Weights of a small contrastive audio-text model.
Model: encoder activation gelu, text encoder layers 6, text encoder norm layernorm.
Training: cautious_adamw at rate 0.002, 2800 steps, batches of 64.
Data: 184686 training examples, 1.0 epochs.
Rows from block 2 of the audio encoder of a small contrastive audio-text model, named by matrix and row number. Rows with one number belong to one neuron. Each number is 128 + 24 x the weight over its row's rms, rounded and kept within 0 to 255. All counts start at 0. Numbers have three digits each.
After each neuron's rows are labels from the 100 clips, of 14976, where the neuron reaches its highest value: "top examples" is what is common among them. Only what is clearly more common there than usual is listed. The data: single notes of musical instruments (NSynth).
# fc1: MLP up (encoder.blocks.2.mlp.fc1.weight, 512x128), inputs 0-127
# fc2: MLP down (encoder.blocks.2.mlp.fc2.weight, 128x512, transposed), outputs 0-127

fc1.305:114114102165133192095136139093119109146128110112091100129131127142130104160154181160091123159158125144107166127113141165099162113160149112160104114110142120110083161157140130122104162166130170127085150134116135127115122127149132126149088106157084136082128099159090141076146154162103122125150090128092142116111150139111131122130117143133137133115134102141104113124135084142118169101109
fc2.305:144120112149135153164171146108119126110172103141134117149137084142120151123145096164123052146141143147156158133146118124137121160149144067108124161144134123138115157139162107097139134150068130124142138083132113134099094108129134125146114174138109164078081157102142130135137148126135107104128109106138160169127089122111131106065142116126138115113092152133133124130138088143091156122127
top examples: octave 2; brass

fc1.196:112121150123085107170068137123126125096151143169092152154157141142079120153093126112137171100108132116152112165139146141130102101164134151131143103124107156129141100139130109139127092100108130144130125090108108111149127116132153161101177126116146111173138128129101124149133198110145123143126126141128120135148121077151124140139166151153090116158110159116118118099095118093121056145113
fc2.196:093090143135139144126120131143081121114101140095100123111131120131154155137132144101132152132115103133143108117154154093120094194166157154109164172121119084124161111098116133159085110122117106143141110104113167138114099125134108090146123142106137149112138152098087093144117125130132201148084133120094151135159101120101134138132108141133156126128198164179136142151112136122123105112129
top examples: mallet; pitch class F; pitch class F#

fc1.95:117132172113074104159041115152102152149128151117121161138149144117089107127126129135146175159144147124159133137135070113112087152161134126160170139123154111117106085141169073131122102092153124126106114120129098122133107117161143132103186143106128111111099134152112163141176156135144107119146137130120117092146141100121118101149133173125106138122113129128139152125105132138134160125116
fc2.95:088090123138160154093183132121129129102122134106162096093099131172124149132173128116139113137092145137113116121134211094124118140150128156156128161123078115121129155110106112181137123166129158164126117136105141099093116137105109142144115096125117126131136114119145115136115133091158163100111106114117155128108152137076120132105151119101168127169129140119125109138122123133051145110149
top examples: electronic; octave 1; mallet; instrument family: organ

fc1.498:101166114173132153109111124108131117134125125118139172125130188143106099148128065161160146161118133130130108147138117114079100099119152158147116160115139158102101109134081138154115088120115118128158089129181137116162145089143135117093178135114122114139122086103156134099148127129125112117098111133141116119090086132119132136179118118152110120106165102151162128147146094114138156093103
fc2.498:146140103117191113091116090157132125125134104139141147137101146129117127157131139134130093147122158160126099182075184091127103106107109160128081094142145149141135148132167126146139098141160110117104139136129126112098140126116117154112160137106159118161186111097176141114138092109143127094160126152162128153069131145129149146110137090124125110135083113109103114123146152106097121145142
top examples: pitch class F#; octave 7; note: F#7

fc1.438:137133130067110116134080177124095152131086128130114129146124163111105116112156086107144148108111156138133097153116139141113127121136095160147115134146117177067123107120125126136163072134146086136099096145109085095128102099136125139137178117126109080164135107150102101146143099149139147131140104161130136097132131162141069120168101140148113140145116131094138158127122116092125113150144
fc2.438:126105158141182094113130125133138139102137101135181111108112124123109147072162098138108116083111116108163140129148102102155155160130124098095161150089077105153120138140106165109110102126127145136127132119108133140150139138107146141101108141109157124105096141111130154121108088147117161135126141142116134120126162143150117085128149130072166146152160122124118136138123105219118158114164
top examples: mallet

fc1.148:141141126169141168139112109117112110168139089130133145127123159152159101111125111160143136166126111155173132080067141138095158125145110164157102155141180142143071138158145139136127116108112139143126092152156077121161136118163095077089134142103102160106115089122167133119123094130113109102113098132106158132094133149146141091128128139122110120129139106127122115126146140129175140092115
fc2.148:138135076130147126095134148139101159114140132154063150124108140153118116176140131136113098164126117160151105157110152142111092133131116167117089126143178140104110108124159135159153124147127100161168104117134128101108119105163128128115112149080127146149126126097152097126135124148180121091135115095148159155088088137127185164108100108176160112126112140136118142093155118123128103147106
top examples: octave 3; pitch class G; note: G3; pitch class: F#

fc1.293:147122108141104140150123116166115161131093135058146115125118141114118142125111096172110082159127149110098160141160101139090134088137131143138111118124121163129133112164141128094113164136104127077104129115117128110107144139126148170122121096143118127130120102182106122154145177168092128160173146149123081126152071129093138093142136150122118115083153078148105127140122131138146148108132
fc2.293:138156157127170110105140117156156104116133142158159122134107132086102146124095136122112114119142105119113132109130071115132134145085095107119131171111091153137142136143164154094132120146159165118111125137111111191133134153089147159080152153153133114145118096065131146122163071114116127161139134144139096136137157138131100078139121126100151119146116100139087135139117151140136179155162
top examples: octave 3; pitch class C; note: C3; pitch class: C#

fc1.201:091103165144119143120122175152124142123127120125117112119117128130114151121132124164121152098125093155140103172115102127079133142114129172172088113138149110111091104155140106167184076092106109160157156146189105145138131082134171149120139114113131148140124096127120123094090135125119130137119124162136168103090106152124109133171143123138113146108107077116135140118138108103137113137076
fc2.201:104139112167149130098147128143149092125141120114159136183123086073164116143108128185111127147115124144139114127121110126124138137089130132144130108142136111161135129113164146137154145114138142083123125149122131126096147115152131142149117088139144164118134096105116169099089125086100123064124126109116130125106135143120113116132195066091148178117117108141171090179154140111119121141145
top examples: electronic; organ; octave 3

fc1.503:120130110169139174116101143115101202089108174126112114089112124158118133170144153128160134149129097112127159140132115145142084126134197157127130129125123178129110090147129120116153125123116154108144152112153139094110113140124184154142149120112132081156098140137123114126117141144101140157138102138121089137098095157097097101144136109089136125073123095149102153128132097109137125110127
fc2.503:101122132127166105108084126162110148094119128102148151152111155090096131122131091115131176110108152091154113127106112159133120103073109135126123132158086165128153141127110171124131116130140141145145119150151091135147159160127166160076097101096149092149130104097154137131136087114130145122154128168167136103112194125186096106130108109141133140145112109129107122121103127149138119145159
top examples: pitch class F#; octave 7; note: F#7; octave 6

fc1.444:113135122127126097177135183150060114143129117098106123153181150115158108124089155129145134131152111131154076105116113149149135101128101125139118091190146168126118120103131122157126113106122103153146124145189110145121136122141092109099117175124074155109114120138145114123134130175136121120118133139122155121123155135097099094134097128142118135136088179140150097123096139077130134135138
fc2.444:130151138161124133124126098143168100123130137142160143163120147082106134131091102119132130108147146115107138106128102099148122122131109124081169105076113152169167112120187135088170137089144155126152116148123109162101141150119125136090143123117181122157127083136102150138124086067109103128137128143162123141127156125160129086114108133093119132107117117115122113135120155133191108148168
top examples: synthetic; octave 3; pitch class D#

fc1.147:103108160123111126164082148118119131107136126116113164137158125127075124153134131111120171097132134122111086137157097128117094140146148164134129170144128150100131102159115118163126102106136094134118149101122103144135135157127165155112178123121126131126122101142104105170180191095147131144111131128161118102126106077119117154173099186131103097109114096161125176131109132132147133128095
fc2.147:180128125105176114069124122137111115088112151130115116074104082153110159116109133110128154125124109126172108141159126152167066181131116135105142146137100134154150123103116129155124113158123128138115113110110120137141119136132139124142110169121122085132106146134119136108125121149199136122126144094112119151136107143118157107116105119088164116138131142164131150105073126112085173160090
top examples: mallet; pitch class B

fc1.253:099093129134148110179110142131108128097132122156082125141179164135073138118134140155097136108130100116113121143106062106140145125162101165145130156156150128085103140143132107141109119120139173134144127117146144148086129129112141126074152142125098148137120115130124121104179131112119135189098063131126146108114142105138117131158128168107168124138099136119116151100136098110136102089097
fc2.253:179127161102180094089147119125147129144101125134145084089123108116155148111132126099124100090142107145094104157153139139149139127093112132127113125126086115183121143141077146129098125131149117094087162150087128153186126132107108118136100122131106110108136142096112145159132124175163143163138149153092098131131117134139132140136130130120130151178131107112147132156114137162075173100134
top examples: synthetic; bass; octave 7; octave 6

fc1.4:127121100142134184110101156117150152137130115091116123126115173176123114120125135129104168175148142164125137140126122162125143142167135166164113167078178151118121175168161097147105144077122142141150107162145107078129124130124143114125125112138118121110103125145105152128132147135085110120176084142127138132106178153110155130113106155147132099119123090145154129104143115134133141069131
fc2.4:163132179117108105119148110126169123123142092143151111088134112140129194126100146132119121078112093146088143161160150098141137115141130102094134152127104093129127101142148104108118144132097126110116133081133147160104120133088148132143139137146134131121127134168129139149122134142128142147113139131119088131177084136057163074123163152074112145154149147119128148142116134117100154081108
top examples: octave 3; pitch class G; instrument family: organ; note: G3

fc1.180:085149122130133156156128094142077109163101116079160192124141131105142135091111094163146145126132129160119120153137085113109123122117144141151092136150128156101061134195142145103099110125122156136100127118114104126158133093168100135151118125119123149097133101111096139113148133167084124109143136128101113095123098118104110121155133145152112092123115106130067121144152140125132163118129
fc2.180:112151136139151123097098149139112169113132112148094134135097126113109151133129136140122159149110130081107132187103132088111088122110124158157076124168137160074135126106151121135152085143145117137134145111164144120129084099124147160101142131073119145170128124071193095115126097127120141132142126150159134095105169126117109119150139113156134163146127108158135135127125082133136132147090
top examples: octave 3; pitch class F#; note: F#3

fc1.156:107151174139095079144073121120124125140083083107144157167127156114119182171102123125159165137113113133118103129117107125089121159120133127118143130130141128143149094145155171132151114091121112135165125158095120121140136122128133091120119128079167132180122103130111143148104146114112112132100107135127127122125166121118121124146142113086082108155084167098124162103118112102174149102092
fc2.156:130116122122136137122153155153106099120131116119137119135055105135147149114144106133105103122122128160199114129120113140119129178132109093108126155119108104193167139134143160125155122155093127152159103119125105139149131148174091110167071141110155129092121167102094151142099124147144111081117145090099166137113110144123163112098126111106162121115121157135099148160122122144127153158124
top examples: electronic; organ; pitch class A#

fc1.40:131115134138128195148104129133120166123115122163112089154126162168158158148148147135139136137158115127127122129153119143105103110131102125112101128089151133121137140177165085128130126104122155148126144132131136123125095122140105151099100128123100118154114088168121125129151131146107062159123096133127085149095121127090137089133092176142118096087089080129108127144135119107169100073097
fc2.40:101099159121099116145144128116149140099151119136150112111124156154081130119145125096155110106066123164108147132133142118186182104126124106113139156101073134097121184139104124113100116141134112181101144086144126125129136158091140162117125147149189084110143125155149076167146113111122133147116139141134130117140095120137097122103149115145107116109137170109099160147101126120110126118145
top examples: electronic; organ; octave 2

fc1.406:096142174144129135143110132149106179148123149082132131153094137136100121080146109109153145131131155128156122127173107105097098137175104129123146156137153112104106130157112089147145102113084098147118110080119143151109122154125141157088175143110085123130086111140167128160123138138118177149141128191120122132143132114115124104172124159141108095107143144108124168152164129125162126126143
fc2.406:131145120118094140093123125099145117135139089170103132128081107152118120151122160115135143097076163152108190134114173147136132137136104135124139117100145100161143113087118165130139133113126100147154100087106129098112109116126111088170121123113172149167148131141133115115088148104150118130105199088134130115134157098090174172115149163120138152139129129158138145117108113140114102152137
top examples: mallet; pitch class G#; octave 7

fc1.403:159142166130079142202081112140099151078170127120133171167163158126098125116090143114104157097106137106153133141086107096094131167141144117128153126111140141126154104152141104109161116078110105154135096118115113115116133151154137102139191148132143128136129134148101137143125162103135144137122129168122077135157138090118118128159140157127104127132150129144120154123116155148138147120094
fc2.403:094076118150136147097154138122119106096132143130110117127113102118124133152142128092134146150141140129140145121161147105168091192155134154158147156131111125137174121071122102148121124138134111141119113095121144134102076121140113125157113125129125149134112126095110082145105127072161155140103103110112168141149137116117087145122151104131192149120162145154177102160095113114069123135129
top examples: mallet; organ; octave 1; octave 2

fc1.165:154168116113113133142117148102148137109148161112106128106185124140103110105145140124156148143164158135135123100131099174128136107156158153177123108139121132109098137123115090166127141135111133093137154166067097133124133163093130116112160132189094124111099147155123145142128168116106110074163095125122133096145118107147107135168084149131072108132102130146122083097118137122122133130137
fc2.165:111130129111129137119120078130133108149141165065167134133111099148179125101166077100113145137128163128153156131140144161114097113100149110137128114116137093147142146135092100143122151129109098106126141125147111114154112170098111103177155107131130081072150147172140127156118166110135136102171167101131107113154113108137118151151141122134109148123150104109159095141096134100101130160166
top examples: acoustic; octave 2; string

fc1.1:118099133135111157127130138112111148126134126124106144134106137142128159147126096162119095164145125085147139133196105141131084125157147111133149097114170149152112122131168084117140158118109157105103122139152154124130087107154141131121126125151109161098056124148116128109114145118096146145132091132169125139136128144121081090131157169131152109102134112141139097134111093143135113040093
fc2.1:131111124154114100150113116125152113093164107188110152133140154144074133164115183116110103128096090152117134115121112082144138143156117136074134124109149102101142114114146138121114126127144114186129099081141147156117150127109151112099135181121180138139155152106120113084154119076163107153100121116139134144126113092152159147103132142106107121120143152117104137097131133173142106140100
top examples: guitar; octave 1; octave 2

fc1.324:129150114127129142155075123135133126156121176118123129138191148154120125114117137137108170134137119134108103144140101174103088112138127131138119127167126138090128087165160113158160142111115124127139194141152126127130105088150138151125129138143073095106128101156126141117185167141124161107130122160163108066117124102111113146147122131142140135093110100080099103102110129120124146109082
fc2.324:116109128084106146133135171118130132136116137140126097081123189142122122133121141144183119134091097155106109129113151113133189085155103149163120141126096160091093146148113141139082109138128161156119100153087127109139168138099111147138118123156135115158142146155117106126157126152109139146112099165099151147117127153112138123149092152136119062139137140115055157113135129110131134121102
top examples: acoustic; brass; octave 3

fc1.338:129121160089125124099119119104120104121093189117116101143155139118161140135159088110142167130139122128102107150172113165101117114131133143133137121157123144142111109175147125132126111108146141094129140158138115107120099117104133168160097121154067070112112122170117150153140172158134142091160133159129131106116112093129092147130115158166083096097155112086136103109117129090114152104138
fc2.338:101127149120115123082117133125094146135076137137066110107121135118121164151129137106164156118139107099096118135125153141143099136151073166133119114163118122099160095100117143138127087101177131139134128160127185135120110093115137147098141134120098112166133105150147085154142111165135152181074133138153139125100167137099087133142107162159160139130133119167145146136107132138130126097128
top examples: acoustic; octave 4; pitch class C#; note: C#4

fc1.328:100109135128132177170136121106130086152135125150118090156124134101104204179117124145101135161144120125104143159101160181144119104154111156124118144161148166137153117104131095129103140125107137094121148137166129149120077104144129143110098143113111134106085092121143158099152156145120109171101120127149139097146108127106122117122135146136131134135132151117164141111080090132123147079082
fc2.328:117107151191125129158143137111130079120137127122117143182153102108118131142129116105118135117154153134131130112173111122150133154145118113128169139120127121155161122094136102116145117078130105121112139118139124147114076099147129122136130132137135152110111095122087114150113133080150109142103119120142141103167133097144079113114166144091117176109088142136244103133114134127122134141135
top examples: guitar; octave 1

fc1.288:098139162129132125154127135119089122128118105170102147131172118134079151133132145150093116095133100098140097144096066117094130094159125132140110164185192130103123116123141096095089091122151147148140116156169131117111128124129137119116117137118083122115134120164104109143185141131087154169127072131126108120097147098125123143101103159125112119131121130130137148100120124165136090110130
fc2.288:151119158109165071114136126110151140135119097131152103112137099104138150108135113115136117080140135130098105142147137160157160112084110115136114124143069125178118156127089174124109129134129113091092143131105134159192156136109116124130074114133124111105143133139110137149121142188149137146146166166104113117132129128138138155109138131131109154192119135111153143124105105170082152091142
top examples: synthetic; octave 6; octave 7

fc1.332:100129165102137116116100137139101159142112163125138138137113184126116133103143080122191140108108209151117129129127119141103122171116119128115120143110116139118122149132151117134195075124138120153138105162096087125113146132170114146143144139112164109171115137115110126181133092131144125124103134158160140127104102132105113124165099102132137125138113126116093177135159134087166131134153
fc2.332:123126135131170116095130104133136116117114107143145092131088091110142152119138095126146111103112144140162129106149149145176120184082118090109151153098072110181169132102114189124141103117127106124157141136121162147142125120123113130154074119115147120117117167105105121143083120144154129110092163117147145111128141102134120135103143092140163142129139150137133142155122126149094146138203
top examples: mallet; pitch class A

fc1.373:160139104143124137148146178131101153118150125133085104113149154147116103143127117175141147131151115177160121128103115130133123145120121145157140156104150132094081127137118114196126122135130101152159144149176091143111118086169131109105148170138129190167101121136156156134105110095196092110140083097095141134121120134139123118128111115120164101117121152151123171141135138115122129108108
fc2.373:109145114137135094123123137157117163098140097167113152158117115087092107153096112133128119141131156117145123108109059117121099155110129137119119155138142153123142096113153170086167138137166146141154112140139113163118128141173158137111100133081131150193130125063115099140131091125123109126150105135152139130110163126152133127101093104157169123126111119171089152108127117158156121167134
top examples: octave 3; pitch class G; pitch class F#; note: G3

fc1.150:128125119111146167152130142067110129178098137080146114130142087119164163156116117142127130152160139134090144109130098144132138063144104143157125145162169113106089145108137142137100133119141166116093147125113123109107175091106129141104147089151092094090125103125125149137188154155107123115161102141126162152094111114123107136119136127175129136130118105097117117086134105106135139098133
fc2.150:137120094186142167150150130093126129129171121115131113167137107129130148126151079167129100152140152157161145113137131136125120146123122106128119171122148127147129179101167130122140146137105136122162116110140073128073114105153117108141109150132145143107108110082128120141129140082155095086124115085172166153116142129129106102079115097116173134103113143147140107122115098126078130135174
top examples: octave 2; brass

fc1.134:151111123142107121138157118125154138112138127116137128153140112133114097142090147115125125152128130170138154119118172124157130069106151107168150091124110197135160148117140112108113139136072111122112130115145130099167164140144149152153114130156130103127132114145123144126146145126134077102157139120099133151144053186084118143126120106148112094074127170128081129140126139081116157127116
fc2.134:150124116106130108107192140141169114127122122148136140117097106142116101102141135144085077120096158137114161119127145124124178121112148103138136081118110125164119150159094117097138154151110140112082130123083127115158131155085128166166142123166116133110118139157131148130091132123126128138154165148086130155152104097156133151106147130099107125162104115061106126144156148105093146175137
top examples: octave 2; pitch class A#; note: A#2; pitch class: A

fc1.158:127098109130128113171132096061124136152133137107133121118140113125135175139133153169104147117147094101111118134095123104117127091159135127119103124182124125156150125109143126096101099111123161117126146100171160137102132144119127131091130148125094138101135131119109147107205201154131109185117095110121126121154123077119123102117120132123125138116105117146162094125087098158090152115128
fc2.158:117102157163155120140115108100128123147150132103127128148154101108121152133158075085140127106149167118132127136175139129156094151121121111100146149124104137178167146090101104130114106095126087112117161121135124146122091113123135127131117126114126110078115103128118100195139160114169127146121135141170119136155124097152077132116146135133117153123103143124214109132091126142084135115155
top examples: guitar; octave 7

fc1.79:097123089169082172120129089094111108172133142141108128152153145134145143118148067147140182119110158100099146095130172123144124126145113126130145151150143135137118099162135091129144163117059125121174117115127129106113109121144109098121107118093095138119082072160154109170131150111132123148126134114147150154128126127084109116130142130188129125127118168125145133131135096119148114113149
fc2.79:126124157155184087136131099105132107118110115127116140121133111116140133125120174100092139133156101101097091130137089114122143105118139167152100110149145082132134139104109136136083129118170145112099137123152172169171111125091098110109124126113103160103157122116115133105134103137127146154135128148111124058129159087159130156146152154095123161163130112151168114134106132180130137125071
top examples: synthetic; octave 2; bass

fc1.107:104133127130123127161109152077117142110128118152086146115181115141097154118142135158142145111122102114107121129073091132094120098195103157145109144156194130119134131128146104119096092124142136158144082111130116170100110136108126115097138137146092140093171143131117114086209161132115143154131092153127127138086129124121114117130103150125142152128135103129134124098112111157128144124100
fc2.107:147106167096179078117125124130133153130112103126142111105125111113122153106158104098124125080132144142127114152160141154157152134105116116126115144138067128190126180136068148109092101122119105105090156134102113147170142146117129144127086126135133114090136129119110121168121133172151148157150138172110115119137110134149118144123129135107112136170116145128154137144098117171068169113138
top examples: synthetic; bass; octave 7; octave 6

fc1.229:112087129129124180153119167127132150150121125128108129141139115131155164123143088111167207110130126123149139126141175134154129138148139134096144094118142132134114088163160125100167111117049095122184126128184141111138097081140129144136094155131127107149089104137134142137160117156120097142102125110141098139095128137125149153151129134154117116097109128124132135126099156120160115093097
fc2.229:135138128171111169143151120100160051149121142123100166161141103091173126147086168120108128112136127140084101128136111136096170081156123140169128111142138138127131094134161137126100157111117126098113122106144141161160108095143087076155169106131143124134140124134095142121128132115106103119144140082119142117143123121130156156128159135121093155161108134140180104127111128093160127142100
top examples: electronic; organ; octave 2; octave 1

fc1.390:139156115177127123153157135148065126153120148078134120157164110102157114086127115147152150160176124130159080116098132121150131126119080169180148138160119107152135139150138146163130126093127101132124108149112105150167145101158105099129102137133094113110136085143128125113143102154140102100120154128129146145165115143115147101149114092159159098138135128143105086170140128130153164121146
fc2.390:123146110149143121074105106126133143108120152142101133155113146111123120173133118116156167143117130118122119124099154148126117112103105165131102092114137139122151128073164160148153136105189138136161122155158127118075139112132128128088121091121174109189157110112130118129124088069139117105134111119180146097091189144153120142142105118153122136119145125143128097102117135127151081147139
top examples: octave 3; pitch class E; note: E3; pitch class: D#

fc1.458:149149170113074139156133171151130144111170120143073122141139134129081109159119138110163149132116067168153103122141112132135110144169129126120142127117134144093112078113141093135156092100101095133140149137123159101141134121142170126092188160148142105153100143151160164111122117099143126134139099134114079144138106143133142103156109149115122117123139126156119163099114163098133108095108
fc2.458:080100134138111127141127128116097153114160080155110131167115141138096141125144130125153144146115148161120123107098112149116150159150107133161127164118113118102147151096146173122137118153135125174156094113134111119108133127152103124120110134119165133171170132106128059169131121093104133097111133143147182083121173113095107156089110107160144097143113177152100143122112102134110093146136
top examples: pitch class F#; octave 5; note: F#5

fc1.80:114116132124127140164088139119176099157117153144131146152175137084130131123112109157148165136127128086134108171147137147129069137155085123135140138117135119118110095130164136138150112082122104123154133124131107104116128073160155124095103135142111089099061076182108163143149159145118113129100091141160139144130151132132126085132155120137140120109107137124131142153132098119156127077115
fc2.80:122142174167121155169154115089160096146147093122114118143120107157150157125132141138104115108169134120071130116133115137141173083167146132161154123130129099088115099162116096096116172148130183113109132100163163168156111136089111122135151124138079140110125120136119126112144144118071138128126133147118119109163134080126152143116124136098104114167139130089122114108135109108139154109093
top examples: synthetic; bass; octave 1

fc1.418:121150169115078118177132117138104127118144150126109174140157136135085144111115137126123123114125154130143105133120121139107087120163123092116130080143143127090141089158144122131143088112098070105135174120148152112135154129150140163101162139139126128138153107155167122127151135110153145113123145160100123134145063137152136107124097143143071100080109155106119154096162133106151078134139
fc2.418:082109147112098099130099144140120161095143094124120142152123124122100150137117162120156151142094149153081107142095149153131132114129134156189110139163100148071146149124138123130150117166131121151113135104151125093103108140126139153126152150128139100182164127121167089145144171099145149122123129152153139085122145095087124146122121113144095100159110143134082149111088116092090130152102
top examples: pitch class F#; octave 5; note: F#5

fc1.419:132119143132110134138129085150135101126133111055160166129161133103139141115119142138137114134143120126137097095177093126133127099144125130091152121153149123166113170119183133090105122084129143104105157144117175145111157124130150103147108102148135150107156102161085165131128130132106117135165102115166123151119093157098127134129161135127097105106124135143088118123115155142178116060158
fc2.419:124148133099144137145082113163106148085134147119152157121138135105108114133108094121162111133112170131146129104146085136149109180122156102065168171119132136110139113127126115095129131118151128118144127127143130132107151161169167146083158143114146132140105114118146143118128062122114143155135056137156105145141115149149103123110093110131156088096122125178102165140147163147154140122143
top examples: acoustic; pitch class C; note: C4; note: B3

fc1.468:128175126165141174118106145116101147115128179108094128107117160148123135157142141159134159146108121125135122166149121135089116103124134195180119142142117161078092107128127130172121137157140125133113110117158111101136157073155155113090145127098105104142114121113130156087148115115134153119157088117131115080081119158109117126192128117130115122089116105156103146147134109126145138124126
fc2.468:140125113121198109107083122178106147105119100145150149126077143144103136131149081152132116122097160137151111179111151120115100144125113144106081127144136154126108092155130136133155102147131122137126123121135096119124144119150136160094152149074131113157125098088181152114139071119150136093152110160158123161068135153131130122129124096095149117142096121122104153124151122123118135138164
top examples: pitch class F#; octave 3; note: F#3

fc1.62:136105127111088157106140149098158136140167126119108107165128122133086062129119122137154127161116090139124159118122176155134153091117159094166123121096105151106131148141150099095148117150088131124119156119147109099144107141102166152117099102162146141118112115146160124123148171128121110116175159139124137134161074164131131124094149140135125089097156148115111111108135134081117159117078
fc2.62:172138131100139109112170144152145143108129115150136111123086113137103103088148089156146082098087145142154181150124165111133162124120157083114124073095111143136099128144103104091128108145100104118107148117102121106148158144095135171148146141152132137105093155163167148119083109148133130109152167146084113173146101151118149136124145120102111121126140123110120151144153141121098146161147
top examples: octave 2; pitch class A; note: A2; pitch class G#

fc1.28:114127136150093117137101183105159173088131134156118139152140147120088105165116111099135159140147174140111122120082087140138142097125119167221125158135127149131126150146131111116143128147142099172145133131129115080140110145164119138136113119148124131177111130146124103127137166090122098141134107166132114075132161113115098129106112117143132103119113114136097150091113124122103105106086
fc2.28:146162128108131154098096093139140136118121148116151147073147167128163117123100122101134153113139091139125136112126166104140116095139121143104134137119152118095114092118119134144082143117128113115132117110132125108122155125130151087103202120127148129148131096147168159100125060132114131146128120088138073133158111147149133115158143132139147136114186116152121101148151154125176103068169
top examples: octave 2; electronic; keyboard

fc1.341:127137163106038128131128145093159142120166130154124132168150122165071128134128148083159135105120132129120154107142121121142135132173159110124152117106101123094134128145145076085137128104081137129137144104122134127088121147129199137143148128157099142122075138180132131145136144090124133153156096140140135104157119136122118140129123151110080136113122147108095158100125111121103139113104
fc2.341:091129117143102129113105134133079137104147116154096144172109110132112145152146150119147143154107154165123123109094147139133118172142113136110139125116148095096162124076161130146153131120155102143152120121152148088060119116147131146128142137119173118176158142132175076131108108091104140103103152089179149103112150133078129157107129097150136116135129156145130127116114126103117089165154
top examples: octave 2; pitch class F#; note: F#4

fc1.510:106154128174154163100086136105100154107093165143119146103123146177081133133132118172131137159130098147119118141118131142106102140134148152141099149123152171097095099168111126138178072126118099156090117135143076120165120098141122139084154142118083097161113122131182137113126119129151145113125105136122107119117106140138131127173136105130140131113145104123122166116167112117142127076121
fc2.510:118124128135180119115057073169151148106124121081177176151103128098107144151114085138152127125086155141110100130131120152125085137094140115102131146135136137161148133149120152111131133128148129119135134132149117148122158170137160155089155109089150083146152086109165153124145131109125124124146124141181088133107149138154130112112112089117138133119109087143095147123121157125111147120164
top examples: pitch class F#; octave 7; note: F#7; note: F#6

fc1.377:093121101142131140168146114111114141126115122102121103182141127179122105128127133145156087133126156145085121095086110190145147118170156116145147173130113151118141115132115158125124086127081161137115161137145129140116121091122167125096125124162113150118093116135116150165194159147139116097124085120122132142143146103113106122125101104138123096149094149096105129112147127114164153148074
fc2.377:111156141159102137119108183123119130140121118143129079161134093123121129066112113142159140103133181095129177126116135124128114119144116112141142068166118135082074080163158117147157129106105131114153143122128112110141133086124136142138150113085133122135083142126170147095093122152117129096119182131123131156101150115124133138122148142156164151119161127120145103117106082113151125155157
top examples: electronic; octave 1; octave 2; organ

fc1.475:119135143112130138148087121109141120167109142127126122132141120096126099130163091105151148104143145150111120132149102211135128128146147126137115096154115125134100122181121135164131127092137170105099154152132105119141151099168151128112128119163107111104095140179113132146149169172148105063127133163096096085120127150131077129139106137149081093113130094112113110103108135097128135105125
fc2.475:120129169086155098109078108131125122114122150117135107094143142154142151110164120083121148118137110113101094179157119130104079145139107165135117122137129094120117111168099115174100120129148135135138156141103121125146113140092142114115168122135086077122144153122123131171163160124142169145125139155113082109101134094135104145179099175125116117171173119113133133104090121142118145119104
top examples: acoustic; brass

fc1.447:099143102144141161137130133138137163137123149125140144124101162158128148117123146118153123141092134141094129165159151152105132089160123104135131160095118141083081132167123125124138097168108115137129127107110106112151113105136120158118146143106089106163155061164116109078170143172117165134151115173130132140122067113074119108129117098159127117102162110129111152116151135104121160099139
fc2.447:110149172115148105131100107157125122104127148121146160111139141098121163141092130095153110113100124144118097142135139076131080171122097128111143168116113160145149106122148146133078075116160105154143119142111156151103129128130130117104163162089147115165151108106139113168140083119163140158089160141147073122129139106110121093130105133132157125145128130181100151153094148143120146104155
top examples: electronic; organ; pitch class G

fc1.187:131118103117112134140162148110168138162133106137144118162107114106115098148083132116153111155132152169132141110090145142118135080104147108148119105116111180113138168123132106114153137176079090117100128118124117119130150152126101172159119117141136092142119109161134101151130160137144115075171177138115139140175090167093111139119113119155110109098133155124114090123139138065108112149128
fc2.187:166131120105136130104184124142175106137115136138146116121090113118137115100125134133086078121108139143113155112132139120122175122095138094137147093110104127187140168152105130099125141133115135104082137135083123124166133162090119158178137114172127126105119153139124158131103122128122115143160165140093114151156104119159122128122134123093105126152112110077106118166162155099096162178133
top examples: octave 2; pitch class A#; note: A#2; pitch class: A